A small encoder-decoder audio transcriber, trained from scratch.
Model: 5.4M parameters, log mel input, encoder arch mobilenet_v2, encoder activation silu, encoder depths [3, 3, 3], encoder widths [96, 120, 144], decoder width 192, decoder layers 7, decoder norm rmsnorm, decoder activation gelu.
Data: trained on read English sentences (LibriTTS-R), 15625 training examples.
Rows from block 6 of the audio encoder of a small encoder-decoder audio transcriber, named by matrix and row number. Rows with one number belong to one channel. Each number is 128 + 32 x the weight over its row's rms, rounded and kept within 0 to 255. All counts start at 0. After the name is the row's rms in percent of the matrix's.
After each channel's rows are labels from the 100 clips, of 14976, where the channel reaches its highest value: "responds to" is what is common among them. Only what is clearly more common there than usual is listed. The data: read English sentences (LibriTTS-R). In brackets: how many of the 100.
# convs0: expand pointwise conv (encoder.blocks.6.convs.0.weight, 480x120x1), inputs 60-119
# convs2: project pointwise conv (encoder.blocks.6.convs.2.weight, 144x480x1, transposed), outputs 72-143

convs0.167 104 [129 118  67 113 125  78 170 119 127 120 141  57 169 130 197  59 161  95 104 156 130 135 117 155 129  82  60 114 127 104 181 121 186 160 167 117 112  99 155  69 158 163 126 113 134 104  58 177 150  84  90 107 110 169  91  91 176 131 148 119]
convs2.167 082 [127 134 106  59 160  81  88 138 155 148 151  99 137 118 157 135 104 134 105 123 152 131 101 186 129  81 142 168  97 111 133 102 186 157  61 135 140 139 135 135 175 116  78  87 140 101 112 104 167 173 164 118 167 174 137 132 143 198 101 131 119 171  99  99 162  86 131  86  67 151  78 140]
responds to: the word "to" (85); the word "be" (25)

convs0.231 100 [134 179 114 141  94 169 131 141  96 120 163 120 118 140 151 144 196 114  82 112  85  83 112 144 180  99 120 125 209 129 155 166 125 103 152 153 109 157  93 154 166 108 138 116 140 102 124 114 116 146 147  61 153 149  65 188 120 160 100  99]
convs2.231 090 [128 117 129 123  89 104 109 144 100 101  80  98  60 109 157 186 155 149 123  80 155 106 139  92 159 104 147  88 165 158 176  73 181 137 112 172 124 123 127 103 167 144 139  99 203 144 144 168 148 131  81 178 165 139 197  96 160 115 214 113 116 154 156 104 117 120  34  89 125 137  68 103]
responds to: the word "you" (41); the word "your" (31)

convs0.199 109 [ 95 102 123 141 125 172 148 142 199 151 177  79 176 147 151  90 110 112 149 164 170 114 141 136 105  35 126 152 116 151 130 100 155 122 138 139 129 113 105 105 104 143 119 147 118 170  68 145 105 150 124  75 130  91 114 143 129 128 189 121]
convs2.199 112 [143 105 119  84 118  63  84  95 183 135 118 116 132 158 124 147 160 121  89 100 124 140  90 101 166 137  95 168 135 202  89 118  81 134 156 168 176 163 129 124 134 159 122 122 122 146  34 146 127 134 167 143 173 111 127 135 112 133 148 116  69 128  74 189 166 119 169 100 141 174 136  62]
responds to: the word "the" (96)

convs0.274 106 [ 65 137  64 114  49 119 122  84 176  91 134  71  90 142 176 147 162 136 133 110 102  93 115  75 125 117 222 168 102  79 113 178 126 113 110 128 146  51 141 148 112 112 147 139 117 184 130 109 139  85  54 113 104 137 100 150  83 173 143 160]
convs2.274 073 [132 136 142 130 100 149 155 117 147  70  71 131 135  82 136 178 188  75 128 106 164  94 153 131  87 128 146 112  59 128  60 170 174 199 136 149 166 113 142 155 111 125 183 120 130 123 126 144 184 142 118 168 159 156 162 154 138 147 157 126  53 116  75 151 137 169 137 129 130 110 147 168]
responds to: the word "it" (54); the word "is" (40)

convs0.466 109 [122 106 121 107 199 132 139 121 111 118 157 158 137 128 166 153 157 144 147 118 151  59  90 138 119 112 151 141  79 119 166 126 173  91 166 196 125 115 153 136 117 111 124  95  93 106 159 191  69 136 153 137  91 107  87 109 119 137 142 134]
convs2.466 088 [ 83 113 143 134  64  72 139 195 185 183  77 117 105 154 108 154 129 182 101  63 182 156 117 130 138 119  92 119 115 155 144 110 152 154 133 100 147 102 147 150 119 127  84 131 135  87 119  90 149 144 113 144 165 133 181 101 160 125 148  83 115 145 158 156  88  89 134 160 172 111 154 184]
responds to: the word "the" (83); the word "of" (54)

convs0.450 108 [124 154 168 150 120 160 160 104 157 156 130 133 182  76 120 175  27 134  79 180 123 108  59  91 170  93 116  76 123  81  93 125 149 115 123 135 109 121 150 136 101 110 170 178 173 128 113 123 131 115 137 101 149 163 129 105 147 118 136 148]
convs2.450 144 [194 148 121 147 119 104  88 157 141 114 112 135 100 128 133  93  67 185 135  71 109 139 175 134 206 124 164 115 108 130 123 106 135 154  97 153 162  93 125 109  86  83 138 102 149 159 126 160 116 179 154 140 105 120  85 135 143  80 158 166 144 105 149 135  92 125 141 201 131 176 120 117]
responds to: the word "you" (34)

convs0.400 092 [195 115 107 112 174  76 173 145 184 110 157 122 105 160 130 156 175 162  72 103 142 153 124 119 168  73  99 112 182 130 162 132 175 129  98 159 138 136 133 102 170 132 132 136 174 119  98 172  80  96 134  86 140  21  96 174  92  91 100 127]
convs2.400 092 [181 126 153 125 131 140 174 108 127 127 138 116 135 120 111 180 130  89 142 103  45 160 110  63 145  51  95 131 124 183 122 105 142 128 181 111 134 113  83 104 161 134 135 184 128 152 122 104 117 238 136 134  88 125 140 103  91 137 131 132 136 170 101 151 131  99 146  99  72 114  81 143]
responds to: the word "not" (27)

convs0.88 105 [140 108 146  76 130 163 142 196 128 160 115  61 108 118 144  68  79 177 158 174 175 101 133 152 125 146 146 148  95 163 189 139 109 126  72 104 146  54 167 160 114 149 133 192 152 130 136 138 132 138 107  96 143 132 136 129  74 160 166 105]
convs2.88 096 [174 169 134 114 105 128 129 117 168 161 154 148  92 139  83  97 148 102 107 106 115  81 131 107 173 146 124 108 110 122 145  70 120  99  89 154 149 125 148 132 156 146  86 130  70 113 102 172 162  90 103 148 187 144  90 155  50 112 104 116 181  90  99  86 113  96 186 117 172 143  72 112]
responds to: the word "you" (33)

convs0.451 113 [101 112 193 108  95 152 134 167 151  85 135 209  67 122 151 139 145 173 152 139 127 102 137 155  86  97 138 113 149 107 161 137 170  81 130 139 166 135 138 168 127  98 143 173 149  66 130 131 160 172 121  91 118  93 135 141  67 180  69 186]
convs2.451 120 [125 111 179 103 187 131 123 127 133 180 140  94 121  81 130 115 111 140 195 150 159 100 122  56 123 162 171 128 128 120 123 169 146 125 147 169 113  48 115 114  81 157 101 103 159 120 142 166 124 159  92 170 132 161 146 163 102 127 100 160 129 169 102 169 130 104  74  70 169 115 131 111]
responds to: the word "it" (68); the word "was" (44)

convs0.321 105 [146  94 173 107  95  87 136 144 146 114 165 130 143 116  57 110 149 171 107 135  84  91 145  96 141 168 133 153  81  62  87 137  89 163 111 107 215 124 136 117  58 170 106 141 100 100  92 129 156 141 107  81 135 138 140 161  59 145  94 135]
convs2.321 079 [244 105  68 155 135 145  90 107 134 133 129 177 126 171 160 103 102 184 126 162 159 129  98  92 107 116 139 157 123 104 103  94 126  91 153 170 156 104  74  68  99 121 128 114  97 183  55 138 157 161  46 154 121 123 156 143 167 107 141 142 146 171 148 111 114 138 153  88 198 124 107 145]
responds to: the word "from" (55)

convs0.55 111 [ 82 151  98  72  82 184 128 150 118 143  78 103  84 126 132 141  74 192 150  85  99 151 205  92 193 113 146 131 119 146 177 153 149 173 144 121  91  98 164 170 127 150 153 118 185 129  83 148 172 141 178 142 144 198 140 108 163 133 138 126]
convs2.55 103 [162 109 140 129 108 129 158  50 135 146 180 130 163 147 143 142 150  76 114 125 110 123 108 142 194 106  88 152 118 153 162 113 102 114 175 166 173 178  74 129 147 136 109 150  93 158 141 188 164 133 130 137 190  98  79 121 130 132 150 125 152 119 146  84 159 109 108 195 122 130 144 116]
responds to: the word "the" (83)

convs0.183 078 [101 188 122 120 133  94 143 108 185 130 127  68 111  56 170 126  66 123 110 135 169 163 158 115 131 148 148  86  79 142 150  72 184 106 111 141  97 104 161 100  91 115 143 119  96 140 110 127  85 104 146 134 160 133 132  76 127 155 129 158]
convs2.183 113 [115 135  82 115  95 138 102 120 124 100  83 139  85 178 187 128 145 122 148 126  93 196 132 151 132  81 137 125 134 100 151 171 138 157 144 122 112 179 184  99 100 165 123 146 106 125  51 151 192 130 186 154 134 174 143 111  42 140  87 169 137 139 137 168 142 181 117 133 114 164 154 149]
responds to: the word "you" (40)

convs0.256 096 [169 115 106 134 144 132 109 164  84  67 119 123  78 129 142 133 147  59 145 104 131 116  76 160 113 139 110 131 103  76 140 114 146 147 155 162 118 136  75  61 154 147  95 152  98 163 142 132 131  82 117 139  83 102  71 130 151  94 112 136]
convs2.256 068 [198 153 135 115 120 137 109 132 124  92 124 149 157 131 117 118 148 124  61 152 156 128 185 105 149  67 182 114 140 101  95 115 113  99  75  88 181  87  95 202  39  63 140 158 121 159 162 122 105  87 100 160 111 106 127 150 109 158  90 116  62 177 144 100 167 209 125 117 114 139 143 130]
responds to: the word "not" (37)

convs0.376 101 [168 169 141  95 104 147 126 174 150 116 223 138 159 132 131 130 156 163 108 133 118 106 168 119 119 144 154 138  92  57 161  74  98 116  83 126  97 135 125  75 152 139 142 149 129 128  69  80 141 113 109 169 102 129 132 109 176 131 151 117]
convs2.376 092 [115  44 131 161 138 126 118 123 145 151  60 160 101 139 137  95 168 144 165 127 104 171  92 132  74 117 141 137 106 138 189 134 151 134 140 148 116 136 130 144 135  42 124 124 169 179 133 119 137 163  88 236 142 152 112 179 161  99 121 116 124 103 120 165 162 146 117 125 205 120 134  78]
responds to: the word "not" (26)

convs0.318 113 [ 82 102 123 104 165  69 143 171 154  96 131  98 183  99 179  86 122 124 173 187 206  75 178 163  97 160 111 118 106 192 112 114 177 124 115 164 137 148 130 151 203 144 114 120 106 155 138 120 135  88  99 103 145 114 113 132 149  71 140 141]
convs2.318 071 [161 115  78 161 170  89 156 174 166 163 119 155 145 118 102 119 142 199 129 133 150 117 117 154  82 168 135 174 128 122  98  95 127 187 156 165 118  48  90 131 145 143 124  95 150 135 105  85 176 186 154  91 136 149 176 142 147 144 150 181  87 111 146 118 117 169 110 122 120  90 125 125]
responds to: the word "it" (35)

convs0.107 110 [139 109  94 122 110 139 184 105  78 133 137  97 107  85 222 104 165 153 153 151 128 144 131 156 170 134 148  92  97 107 143 142 109 109 111 105 125 106  85 127 126  87 185 131 130 113  92  93 105 106 164  98  96 141 136 102 122 157 180 108]
convs2.107 077 [121 141 138  85  70 145  97 102 128 108 101 117 137 160 108 114 161 151 111 147 129 156 129  52 168 149 128  88 160 126  87 138  93  60 137  61 149 114  98 145 106  71 159 139 146 133 135 142 112 122 126 191 121 146 164 129 110 108 161 179  93 197 126 175  32 120 124 134 150 166 113 100]
responds to: the word "you" (52)

convs0.185 109 [179 148  92 132  92 170 156  96 189 149 127 108  93 114 157 149 154 160 104 175  97 123 149 114 106 195 120 101 104 152 101 210  95 115 126 107  91  92 166 121 186 123 152 122 101 134 139 111 175  91 145 116 132  97 157  81  92 140 132  62]
convs2.185 091 [135 138 173 165 131 138  89 103 137 176 150 103  85 101 128 116 168 115 135 142 111 171 142 113  91  93 170  77 105 138 116 118 134 166 170  99 132  95 169 159 105 102 124 121 184 143  80 165 121 145 155 107 125  86 148 122 135 137 184 183 159 128 143 119 143 186  95 126 131 128 120 112]
responds to: the word "you" (49); the word "your" (33)

convs0.301 120 [153  85  63  64 127 132 142 110 146 212 160 201 160 135 110 147 186 107  97 135 130 112 139 102 119 115  40 135 146 169 104 123 174 136 177 103 135 127 138 134 104 111 109 106  79  79 117 134 107  55 124  68  92 182 140 103 127 165 143 117]
convs2.301 129 [178 122 105 130 188  99 124 141 163 135  91 204 136 139 148  86 161 107 135 144 141 124 108 102  94 106 127 121 119 128 135 156 142 127 152 116 160 115 155 161 158  86  95 112 136 140 176 128 175 112 161 208 123 144 126 119 122 131 143 125 122 110 139 149 137 108 121 121 162 171 117 102]
responds to: the word "to" (92); the word "be" (26)

convs0.361 099 [ 93 143 101 128  98 152 171 163 150 107 155 159 177 123 123 109 133 102 134 114 117 133 137  67  71  57  80 118  99 142 172 138 133 104 101 136 136  96 181 140 126 156 119 122  56 134 109 135 160 132 157  84 176 137  71 200 124  71 175 136]
convs2.361 102 [154  78 105 107  92 150 146 147 166 110 152  59  78 116 108 180 120 185  58 111 122 137  78 126 199 121 115 142 175 106 128 174 101 146  80 180 131 136 114 140 195 124  95 121  99  87 113  70 176 136 143  93  99 125 141 143 148 136  69 128 193 146 149 129 185  91 115 114 173 124 157 152]
responds to: the word "the" (93); the word "in" (42)

convs0.236 094 [127 102 120 153 105 168 151 154 126 140 191 103 156 145 115 109 102  74 182 136  66 107 136 132 111  80 123 167 149  68 140  83  83 112 176 146 178  98 132 149 138 102 136 111  50 140 136 184  96  94 150 115 103 160  72 129 106 127 134 104]
convs2.236 101 [190 170 148 115  59 117 133 108 146 155 215  51 130 124 116 118 115 115 156 126 143 155 153 129 152 155 187  90  71 124 113 136 173 129 121 221 142 122  73 173 145 116 168 171 164 144 111 133 133 111 144 144 122 155 148 154 138 103  95 131 156 117 141 117 141 150 124 162 151 161 165 102]
responds to: the word "the" (99)

convs0.440 105 [112 110 118 174 136 120  85 140 145  94 175 100 117 118 153 119  71 121 185 111 103 141 142 121  77 131 121 109 217  80 140 184  99 106 167 171 162 152 110 126 207  87 107 161 123 114 141 123  95 181 103 135  93 146 125 113 155 116 131  89]
convs2.440 108 [ 92 114 143  68  88 143 125 129 181 109 117  85 126 122  73 134 155 108 189 147  46 135 171 114 151  85  96 147 164  81 153 106 154 138 143  85 113 143 150  66 172 160 164 127 106 107 165 171 163 108 110  89 116 176 123 141  99 147 144 113 134 132 126 130 119 111  91  81 146  41 131 162]
responds to: the word "it" (34)