Weights of a small encoder-decoder audio transcriber: decoder layers 7.
Rows from block 6 of the audio encoder, named by matrix and row number. Rows with one number belong to one channel. Each number is 50 + 12 x the weight over its row's rms, rounded and kept within 0 to 99. All counts start at 0. After the name is the row's rms in percent of the matrix's.
# convs0: expand pointwise conv (encoder.blocks.6.convs.0.weight, 480x120x1), inputs 60-119
# convs2: project pointwise conv (encoder.blocks.6.convs.2.weight, 144x480x1, transposed), outputs 72-143
convs0.16 099:50 56 38 56 52 49 63 62 46 81 54 48 39 60 57 63 53 43 70 42 59 45 63 42 67 44 58 32 44 56 38 60 55 50 43 47 32 57 59 52 54 55 45 39 52 54 42 36 61 62 39 59 39 54 79 65 58 37 21 62
convs0.17 103:43 99 62 47 48 86 58 37 52 38 45 41 53 43 40 56 56 73 55 56 48 57 62 41 53 70 64 60 76 47 51 63 43 35 33 52 55 74 70 42 48 52 57 62 56 62 51 54 60 65 40 44 49 66 46 66 39 53 55 54
convs0.18 091:45 44 55 61 42 57 63 24 47 48 62 58 49 10 40 62 67 49 50 37 42 53 66 55 37 50 53 41 68 66 38 40 34 49 61 61 39 38 45 71 48 73 37 50 25 47 33 53 61 64 69 59 36 39 58 30 48 33 64 52
convs0.19 111:33 41 55 52 59 47 55 52 52 61 64 27 82 60 66 41 62 61 55 34 70 41 56 65 53 31 43 55 45 63 50 47 37 38 37 43 54 71 44 39 36 74 48 56 57 35 39 43 47 60 43 35 60 44 49 46 51 58 55 66
convs0.20 098:42 48 41 41 49 52 37 64 43 55 61 43 49 57 42 37 26 50 51 49 59 46 44 57 51 50 41 44 49 54 63 48 35 15 39 63 60 52 54 45 81 38 50 37 62 61 56 46 48 59 56 36 76 67 76 79 44 65 70 33
convs0.21 114:55 41 56 44 38 45 42 57 30 47 42 24 28 44 59 54 55 65 60 44 75 55 45 53 59 68 59 52 61 61 42 67 45 67 51 52 23 56 62 51 64 57 57 44 37 70 49 72 80 59 62 59 57 12 51 64 58 59 46 34
convs0.23 095:60 41 56 53 23 34 57 58 59 68 42 40 67 48 65 72 66 68 50 66 42 51 56 42 65 44 59 59 44 40 37 52 59 46 29 51 56 39 47 67 52 50 52 44 48 51 63 55 60 34 46 42 43 55 49 39 61 67 41 36
convs0.24 097:49 60 58 63 43 56 62 53 31 33 59 39 71 65 42 60 46 70 35 49 46 44 76 43 55 37 53 38 39 66 47 40 37 40 60 41 54 47 65 55 52 58 21 64 63 55 44 58 40 47 43 40 62 75 48 51 40 46 58 68
convs0.25 091:43 57 42 57 54 57 59 61 46 26 37 28 28 44 51 46 42 63 42 49 80 57 71 62 63 46 61 39 52 38 40 55 53 51 42 73 49 52 54 49 51 57 52 52 61 32 36 36 73 59 32 35 60 56 53 31 39 37 45 61
convs0.26 087:58 50 52 83 48 43 35 60 50 54 37 67 42 23 73 44 50 39 57 59 58 53 55 53 49 44 73 63 70 61 62 34 47 34 38 51 73 24 26 59 46 57 49 67 60 40 55 62 52 44 32 38 57 54 73 47 74 50 38 47
convs0.27 085:63 45 53 52 63 32 49 55 47 44 40 52 63 54 37 39 39 58 63 44 54 72 45 46 67 47 45 50 46 49 29 32 41 36 50 49 57 47 29 83 47 61 51 56 52 46 44 47 56 60 35 32 41 52 62 52 66 52 57 39
convs0.28 100:73 41 43 59 69 42 62 66 70 69 50 69 61 52 53 54 57 58 32 58 47 29 51 71 53 66 54 61 58 69 34 69 55 57 40 61 46 27 46 42 49 45 35 62 22 54 60 58 40 65 56 46 45 88 45 48 49 42 49 63
convs0.29 095:58 50 40 50 28 69 54 50 81 26 61 40 47 48 46 48 51 46 36 48 51 57 43 37 36 54 34 38 38 55 60 49 50 48 37 65 49 53 59 64 39 61 66 53 43 48 45 58 41 67 35 40 66 47 62 46 39 65 37 44
convs0.30 096:55 54 74 45 55 65 76 58 48 30 59 58 49 56 50 45 71 60 67 56 67 44 54 60 70 60 51 46 28 56 35 53 42 58 43 55 52 46 54 70 56 45 72 47 63 67 41 65 51 47 55 60 39 48 64 49 56 40 49 68
convs0.31 105:51 50 40 37 44 38 67 36 52 76 45 50 66 59 49 40 56 46 31 59 33 35 47 52 43 56 52 39 33 45 66 74 29 46 46 50 63 27 54 52 37 40 45 61 57 38 29 39 45 66 41 58 51 29 19 55 64 46 32 28
convs0.32 104:45 54 66 48 52 40 47 66 33 43 69 25 42 60 58 64 51 60 29 50 59 63 55 39 51 47 69 63 43 52 61 32 45 40 54 59 33 44 54 57 54 46 60 45 48 69 36 61 80 46 58 49 59 50 50 50 55 39 39 18
convs0.33 115:31 47 47 55 45 22 61 63 44 17 69 44 47 62 50 55 44 42 43 63 51 56 45 34 31 63 46 51 34 59 33 33 53 44 39 57 37 54 49 52 99 49 46 40 43 38 58 38 57 40 69 59 62 62 26 49 61 61 55 51
convs0.34 093:31 36 57 42 56 32 48 53 54 67 42 49 75 39 68 47 58 44 50 47 49 55 41 45 69 52 64 55 45 28 54 77 61 68 41 64 55 46 59 51 48 75 33 44 68 64 47 28 46 54 46 44 39 36 63 60 42 38 55 54
convs0.35 098:61 53 59 55 43 50 38 50 62 44 65 52 49 56 48 53 49 40 48 32 72 29 51 45 55 33 37 50 40 50 43 50 49 52 47 42 53 40 60 55 44 50 68 56 64 54 37 36 53 53 37 68 39 66 61 75 48 26 50 29
convs0.36 095:50 40 55 60 40 47 54 62 62 48 50 59 52 75 58 48 45 58 66 59 70 45 38 49 62 27 39 56 68 32 48 48 45 44 58 70 61 47 31 72 55 52 51 49 50 32 51 69 71 48 61 48 43 31 63 53 59 39 50 68
convs0.37 093:58 43 58 50 42 49 65 50 57 77 56 72 59 49 48 59 60 45 54 56 69 52 25 68 60 44 62 55 42 63 48 58 44 72 08 33 48 53 71 69 67 58 50 39 54 41 40 59 69 62 42 59 50 41 70 56 44 42 43 49
convs0.38 091:66 56 57 37 73 40 43 36 50 59 48 51 38 25 68 37 56 47 46 32 56 43 52 28 76 37 28 48 39 51 52 39 44 65 46 56 39 44 51 82 73 40 52 27 48 52 37 51 57 47 65 46 53 39 43 50 53 50 56 46
convs0.39 096:61 24 56 65 48 39 32 78 61 57 62 56 45 30 56 35 60 44 49 51 42 55 56 30 46 48 59 37 38 37 60 57 63 39 54 57 42 55 52 51 58 54 33 54 34 36 38 57 50 67 70 28 72 26 37 49 40 64 41 61
convs0.40 107:53 42 48 65 61 45 72 67 47 45 67 65 61 37 25 60 71 52 43 42 36 63 45 57 55 44 56 61 75 57 45 50 75 42 42 46 53 52 53 38 57 39 64 50 47 55 60 60 34 57 44 51 28 66 46 57 47 48 65 87
convs2.16 096:59 61 75 44 38 58 53 51 32 40 69 54 54 71 60 42 42 40 59 58 61 38 33 54 68 47 51 57 49 49 51 54 51 45 22 42 49 48 62 62 38 62 59 58 32 53 39 64 60 53 74 41 44 51 63 57 55 43 62 54 28 33 65 55 59 40 32 71 27 38 45 57
convs2.17 100:45 54 63 46 41 34 60 51 55 32 52 64 52 63 38 42 49 44 37 51 51 60 47 45 38 33 61 62 38 61 54 33 39 43 57 66 53 40 48 68 53 80 45 28 58 46 54 30 61 44 71 45 47 76 38 55 76 63 45 43 38 56 64 75 36 49 41 47 52 39 43 37
convs2.18 112:51 50 52 38 41 42 23 64 46 52 63 66 53 53 42 64 47 47 25 49 77 50 71 53 47 41 59 43 64 64 45 34 41 75 48 31 61 48 43 38 35 65 66 66 66 72 52 53 78 46 32 42 34 63 47 56 62 64 83 35 51 37 41 49 42 52 58 60 44 68 37 45
convs2.19 085:60 34 42 26 54 48 50 62 46 65 30 46 64 53 53 62 48 40 67 34 57 66 41 42 50 60 43 51 52 36 48 65 40 68 57 58 57 35 53 55 67 42 60 46 39 52 37 35 50 29 37 58 52 38 41 54 34 43 48 55 49 68 46 63 71 55 51 34 56 59 57 40
convs2.20 078:33 57 41 65 42 63 51 56 33 55 59 57 54 23 60 43 51 39 48 44 51 55 45 42 39 38 48 72 58 34 31 41 49 59 53 75 30 27 23 37 54 28 35 35 66 41 53 60 42 45 40 52 51 42 53 62 43 25 42 72 53 72 46 27 52 55 49 63 41 38 31 40
convs2.21 044:62 50 37 50 45 32 23 58 54 53 17 67 49 45 36 47 47 49 35 40 76 64 41 42 45 45 50 62 60 40 42 41 67 48 53 68 54 48 47 49 27 33 44 57 36 37 28 37 39 41 24 63 33 30 47 59 35 44 48 73 49 56 71 31 61 65 38 47 54 48 54 70
convs2.23 090:52 44 36 75 70 69 42 55 58 53 47 58 56 63 63 56 47 32 33 43 57 45 38 62 54 36 38 61 44 67 79 48 25 45 63 46 42 27 44 56 54 64 59 62 57 42 38 57 27 63 60 67 42 60 33 41 51 46 19 45 53 56 57 37 49 29 58 25 53 29 43 73
convs2.24 104:45 57 46 32 44 43 24 51 43 61 47 50 17 53 52 59 68 30 59 43 54 61 81 43 62 53 59 54 54 68 40 60 63 49 51 66 52 66 57 74 71 45 43 42 61 60 56 41 59 31 47 32 45 55 48 59 60 53 46 55 51 47 50 50 75 58 48 51 47 73 57 51
convs2.25 094:41 65 29 46 54 71 39 49 40 39 46 49 49 44 59 51 46 52 40 33 45 52 44 44 68 48 55 35 56 69 43 40 35 41 21 46 54 65 64 51 38 48 59 59 53 56 73 67 58 68 57 49 42 78 50 75 57 59 56 49 60 66 70 50 64 51 58 21 97 40 53 45
convs2.26 106:49 44 62 67 33 62 39 48 63 65 50 67 40 36 87 55 35 59 58 52 54 41 55 93 33 46 26 41 53 51 29 41 47 65 60 62 72 58 41 40 62 45 61 69 52 54 41 55 41 54 61 56 56 48 48 51 46 54 58 49 38 59 42 47 59 45 54 60 65 63 38 54
convs2.27 115:48 59 46 44 62 84 53 36 32 48 43 48 70 46 32 57 27 47 60 42 55 42 61 46 55 48 30 59 53 52 44 51 53 38 47 58 65 64 47 59 54 33 36 46 77 58 55 54 51 31 41 50 45 54 75 46 44 68 58 29 57 59 70 54 52 24 53 77 50 56 42 44
convs2.28 124:39 70 50 60 62 63 23 61 59 64 36 57 41 46 56 50 54 31 41 70 58 41 57 40 63 51 30 49 40 51 39 65 50 52 50 55 52 32 54 74 68 40 48 26 60 47 55 44 75 67 60 72 55 60 52 39 44 43 49 39 60 50 27 21 46 51 70 45 45 47 48 55
convs2.29 119:47 43 30 54 46 27 60 70 52 57 49 61 55 44 58 42 87 60 48 38 44 51 55 56 50 37 53 70 58 51 54 61 40 46 52 47 65 42 51 38 58 38 46 55 63 37 36 24 53 37 37 60 57 51 51 50 56 62 46 52 29 44 28 51 63 35 48 45 78 62 38 47
convs2.30 088:65 78 30 38 64 55 33 27 64 47 52 46 55 48 44 58 35 57 43 48 59 39 51 55 51 35 32 50 54 49 36 28 54 41 48 48 64 50 41 37 39 35 71 58 54 47 54 29 57 45 32 51 16 48 36 24 51 50 39 37 58 46 46 24 58 58 44 43 46 49 60 52
convs2.31 117:55 49 68 29 60 56 60 45 67 51 41 66 60 57 44 61 55 57 41 46 61 46 47 44 60 66 58 62 36 49 28 35 45 52 46 69 41 51 51 47 45 45 54 60 35 69 39 67 40 38 54 59 76 51 66 34 72 49 47 51 48 67 60 52 21 42 34 69 50 41 38 48
convs2.32 011:51 61 33 49 82 45 68 47 44 47 28 53 33 62 61 52 63 34 47 41 56 40 52 53 43 55 39 46 54 56 28 48 55 64 59 53 62 57 28 49 36 47 36 49 66 25 49 50 42 57 33 54 53 45 66 52 41 50 67 48 32 58 45 36 31 48 56 49 53 56 17 60
convs2.33 049:60 56 65 48 66 39 61 38 24 53 52 49 42 49 65 42 57 59 50 50 62 45 62 24 56 60 41 37 49 45 46 41 30 34 50 45 48 39 34 49 48 52 55 52 52 41 52 51 28 32 35 52 55 56 31 31 44 53 56 51 72 60 34 64 53 31 29 46 46 37 14 56
convs2.34 111:34 53 54 49 65 51 47 34 36 66 54 38 43 59 49 39 82 55 72 47 60 40 47 35 54 70 46 59 52 48 72 36 62 76 38 42 48 78 40 63 52 33 37 61 47 44 45 42 45 67 49 44 44 45 57 63 56 51 55 50 46 43 49 41 63 76 41 50 41 51 55 43
convs2.35 126:53 28 43 66 50 65 70 58 43 67 36 28 67 48 45 43 33 45 64 39 45 33 60 59 38 61 26 29 59 56 51 33 51 48 47 77 43 34 49 56 44 60 42 55 48 54 53 63 36 44 72 45 37 40 60 56 70 46 49 47 29 47 32 45 54 46 51 45 62 53 56 80
convs2.36 095:46 47 35 28 66 45 48 36 28 62 30 33 50 43 28 44 52 42 40 53 19 26 26 54 34 55 56 50 39 42 49 49 63 52 51 58 46 43 34 43 41 43 50 79 33 77 56 70 47 47 43 40 55 42 57 55 59 65 47 59 48 52 50 41 47 35 74 40 47 57 59 65
convs2.37 127:54 57 39 36 36 51 39 49 69 60 34 61 70 24 26 45 49 36 49 64 59 59 39 61 53 29 60 45 37 54 48 64 42 76 56 34 53 59 34 39 42 64 54 40 50 52 43 59 58 56 41 53 45 52 40 52 40 52 64 35 20 53 30 35 33 44 34 48 55 39 31 68
convs2.38 095:61 48 39 65 44 59 50 44 28 44 43 61 31 49 33 45 49 55 30 40 39 65 64 46 41 56 31 36 28 41 47 47 46 69 56 41 50 60 46 37 67 67 59 48 63 26 56 51 30 69 51 63 67 57 48 73 51 54 43 41 58 42 56 55 49 53 50 49 68 32 50 41
convs2.39 086:50 26 65 42 50 44 46 74 09 66 51 61 53 46 50 53 68 88 35 54 53 41 48 64 54 50 59 54 76 54 68 42 36 48 46 48 69 52 51 46 55 58 39 52 64 68 42 48 58 30 57 42 57 56 53 45 40 87 42 37 59 70 58 56 39 63 60 57 48 49 43 63
convs2.40 134:45 66 32 56 36 44 60 49 52 56 45 38 32 60 47 45 52 49 52 66 73 70 32 57 33 45 51 55 69 75 58 55 64 50 42 68 51 70 48 55 48 70 45 40 56 67 37 56 54 64 66 56 53 56 46 42 52 57 40 55 57 66 44 44 50 61 55 49 37 49 38 49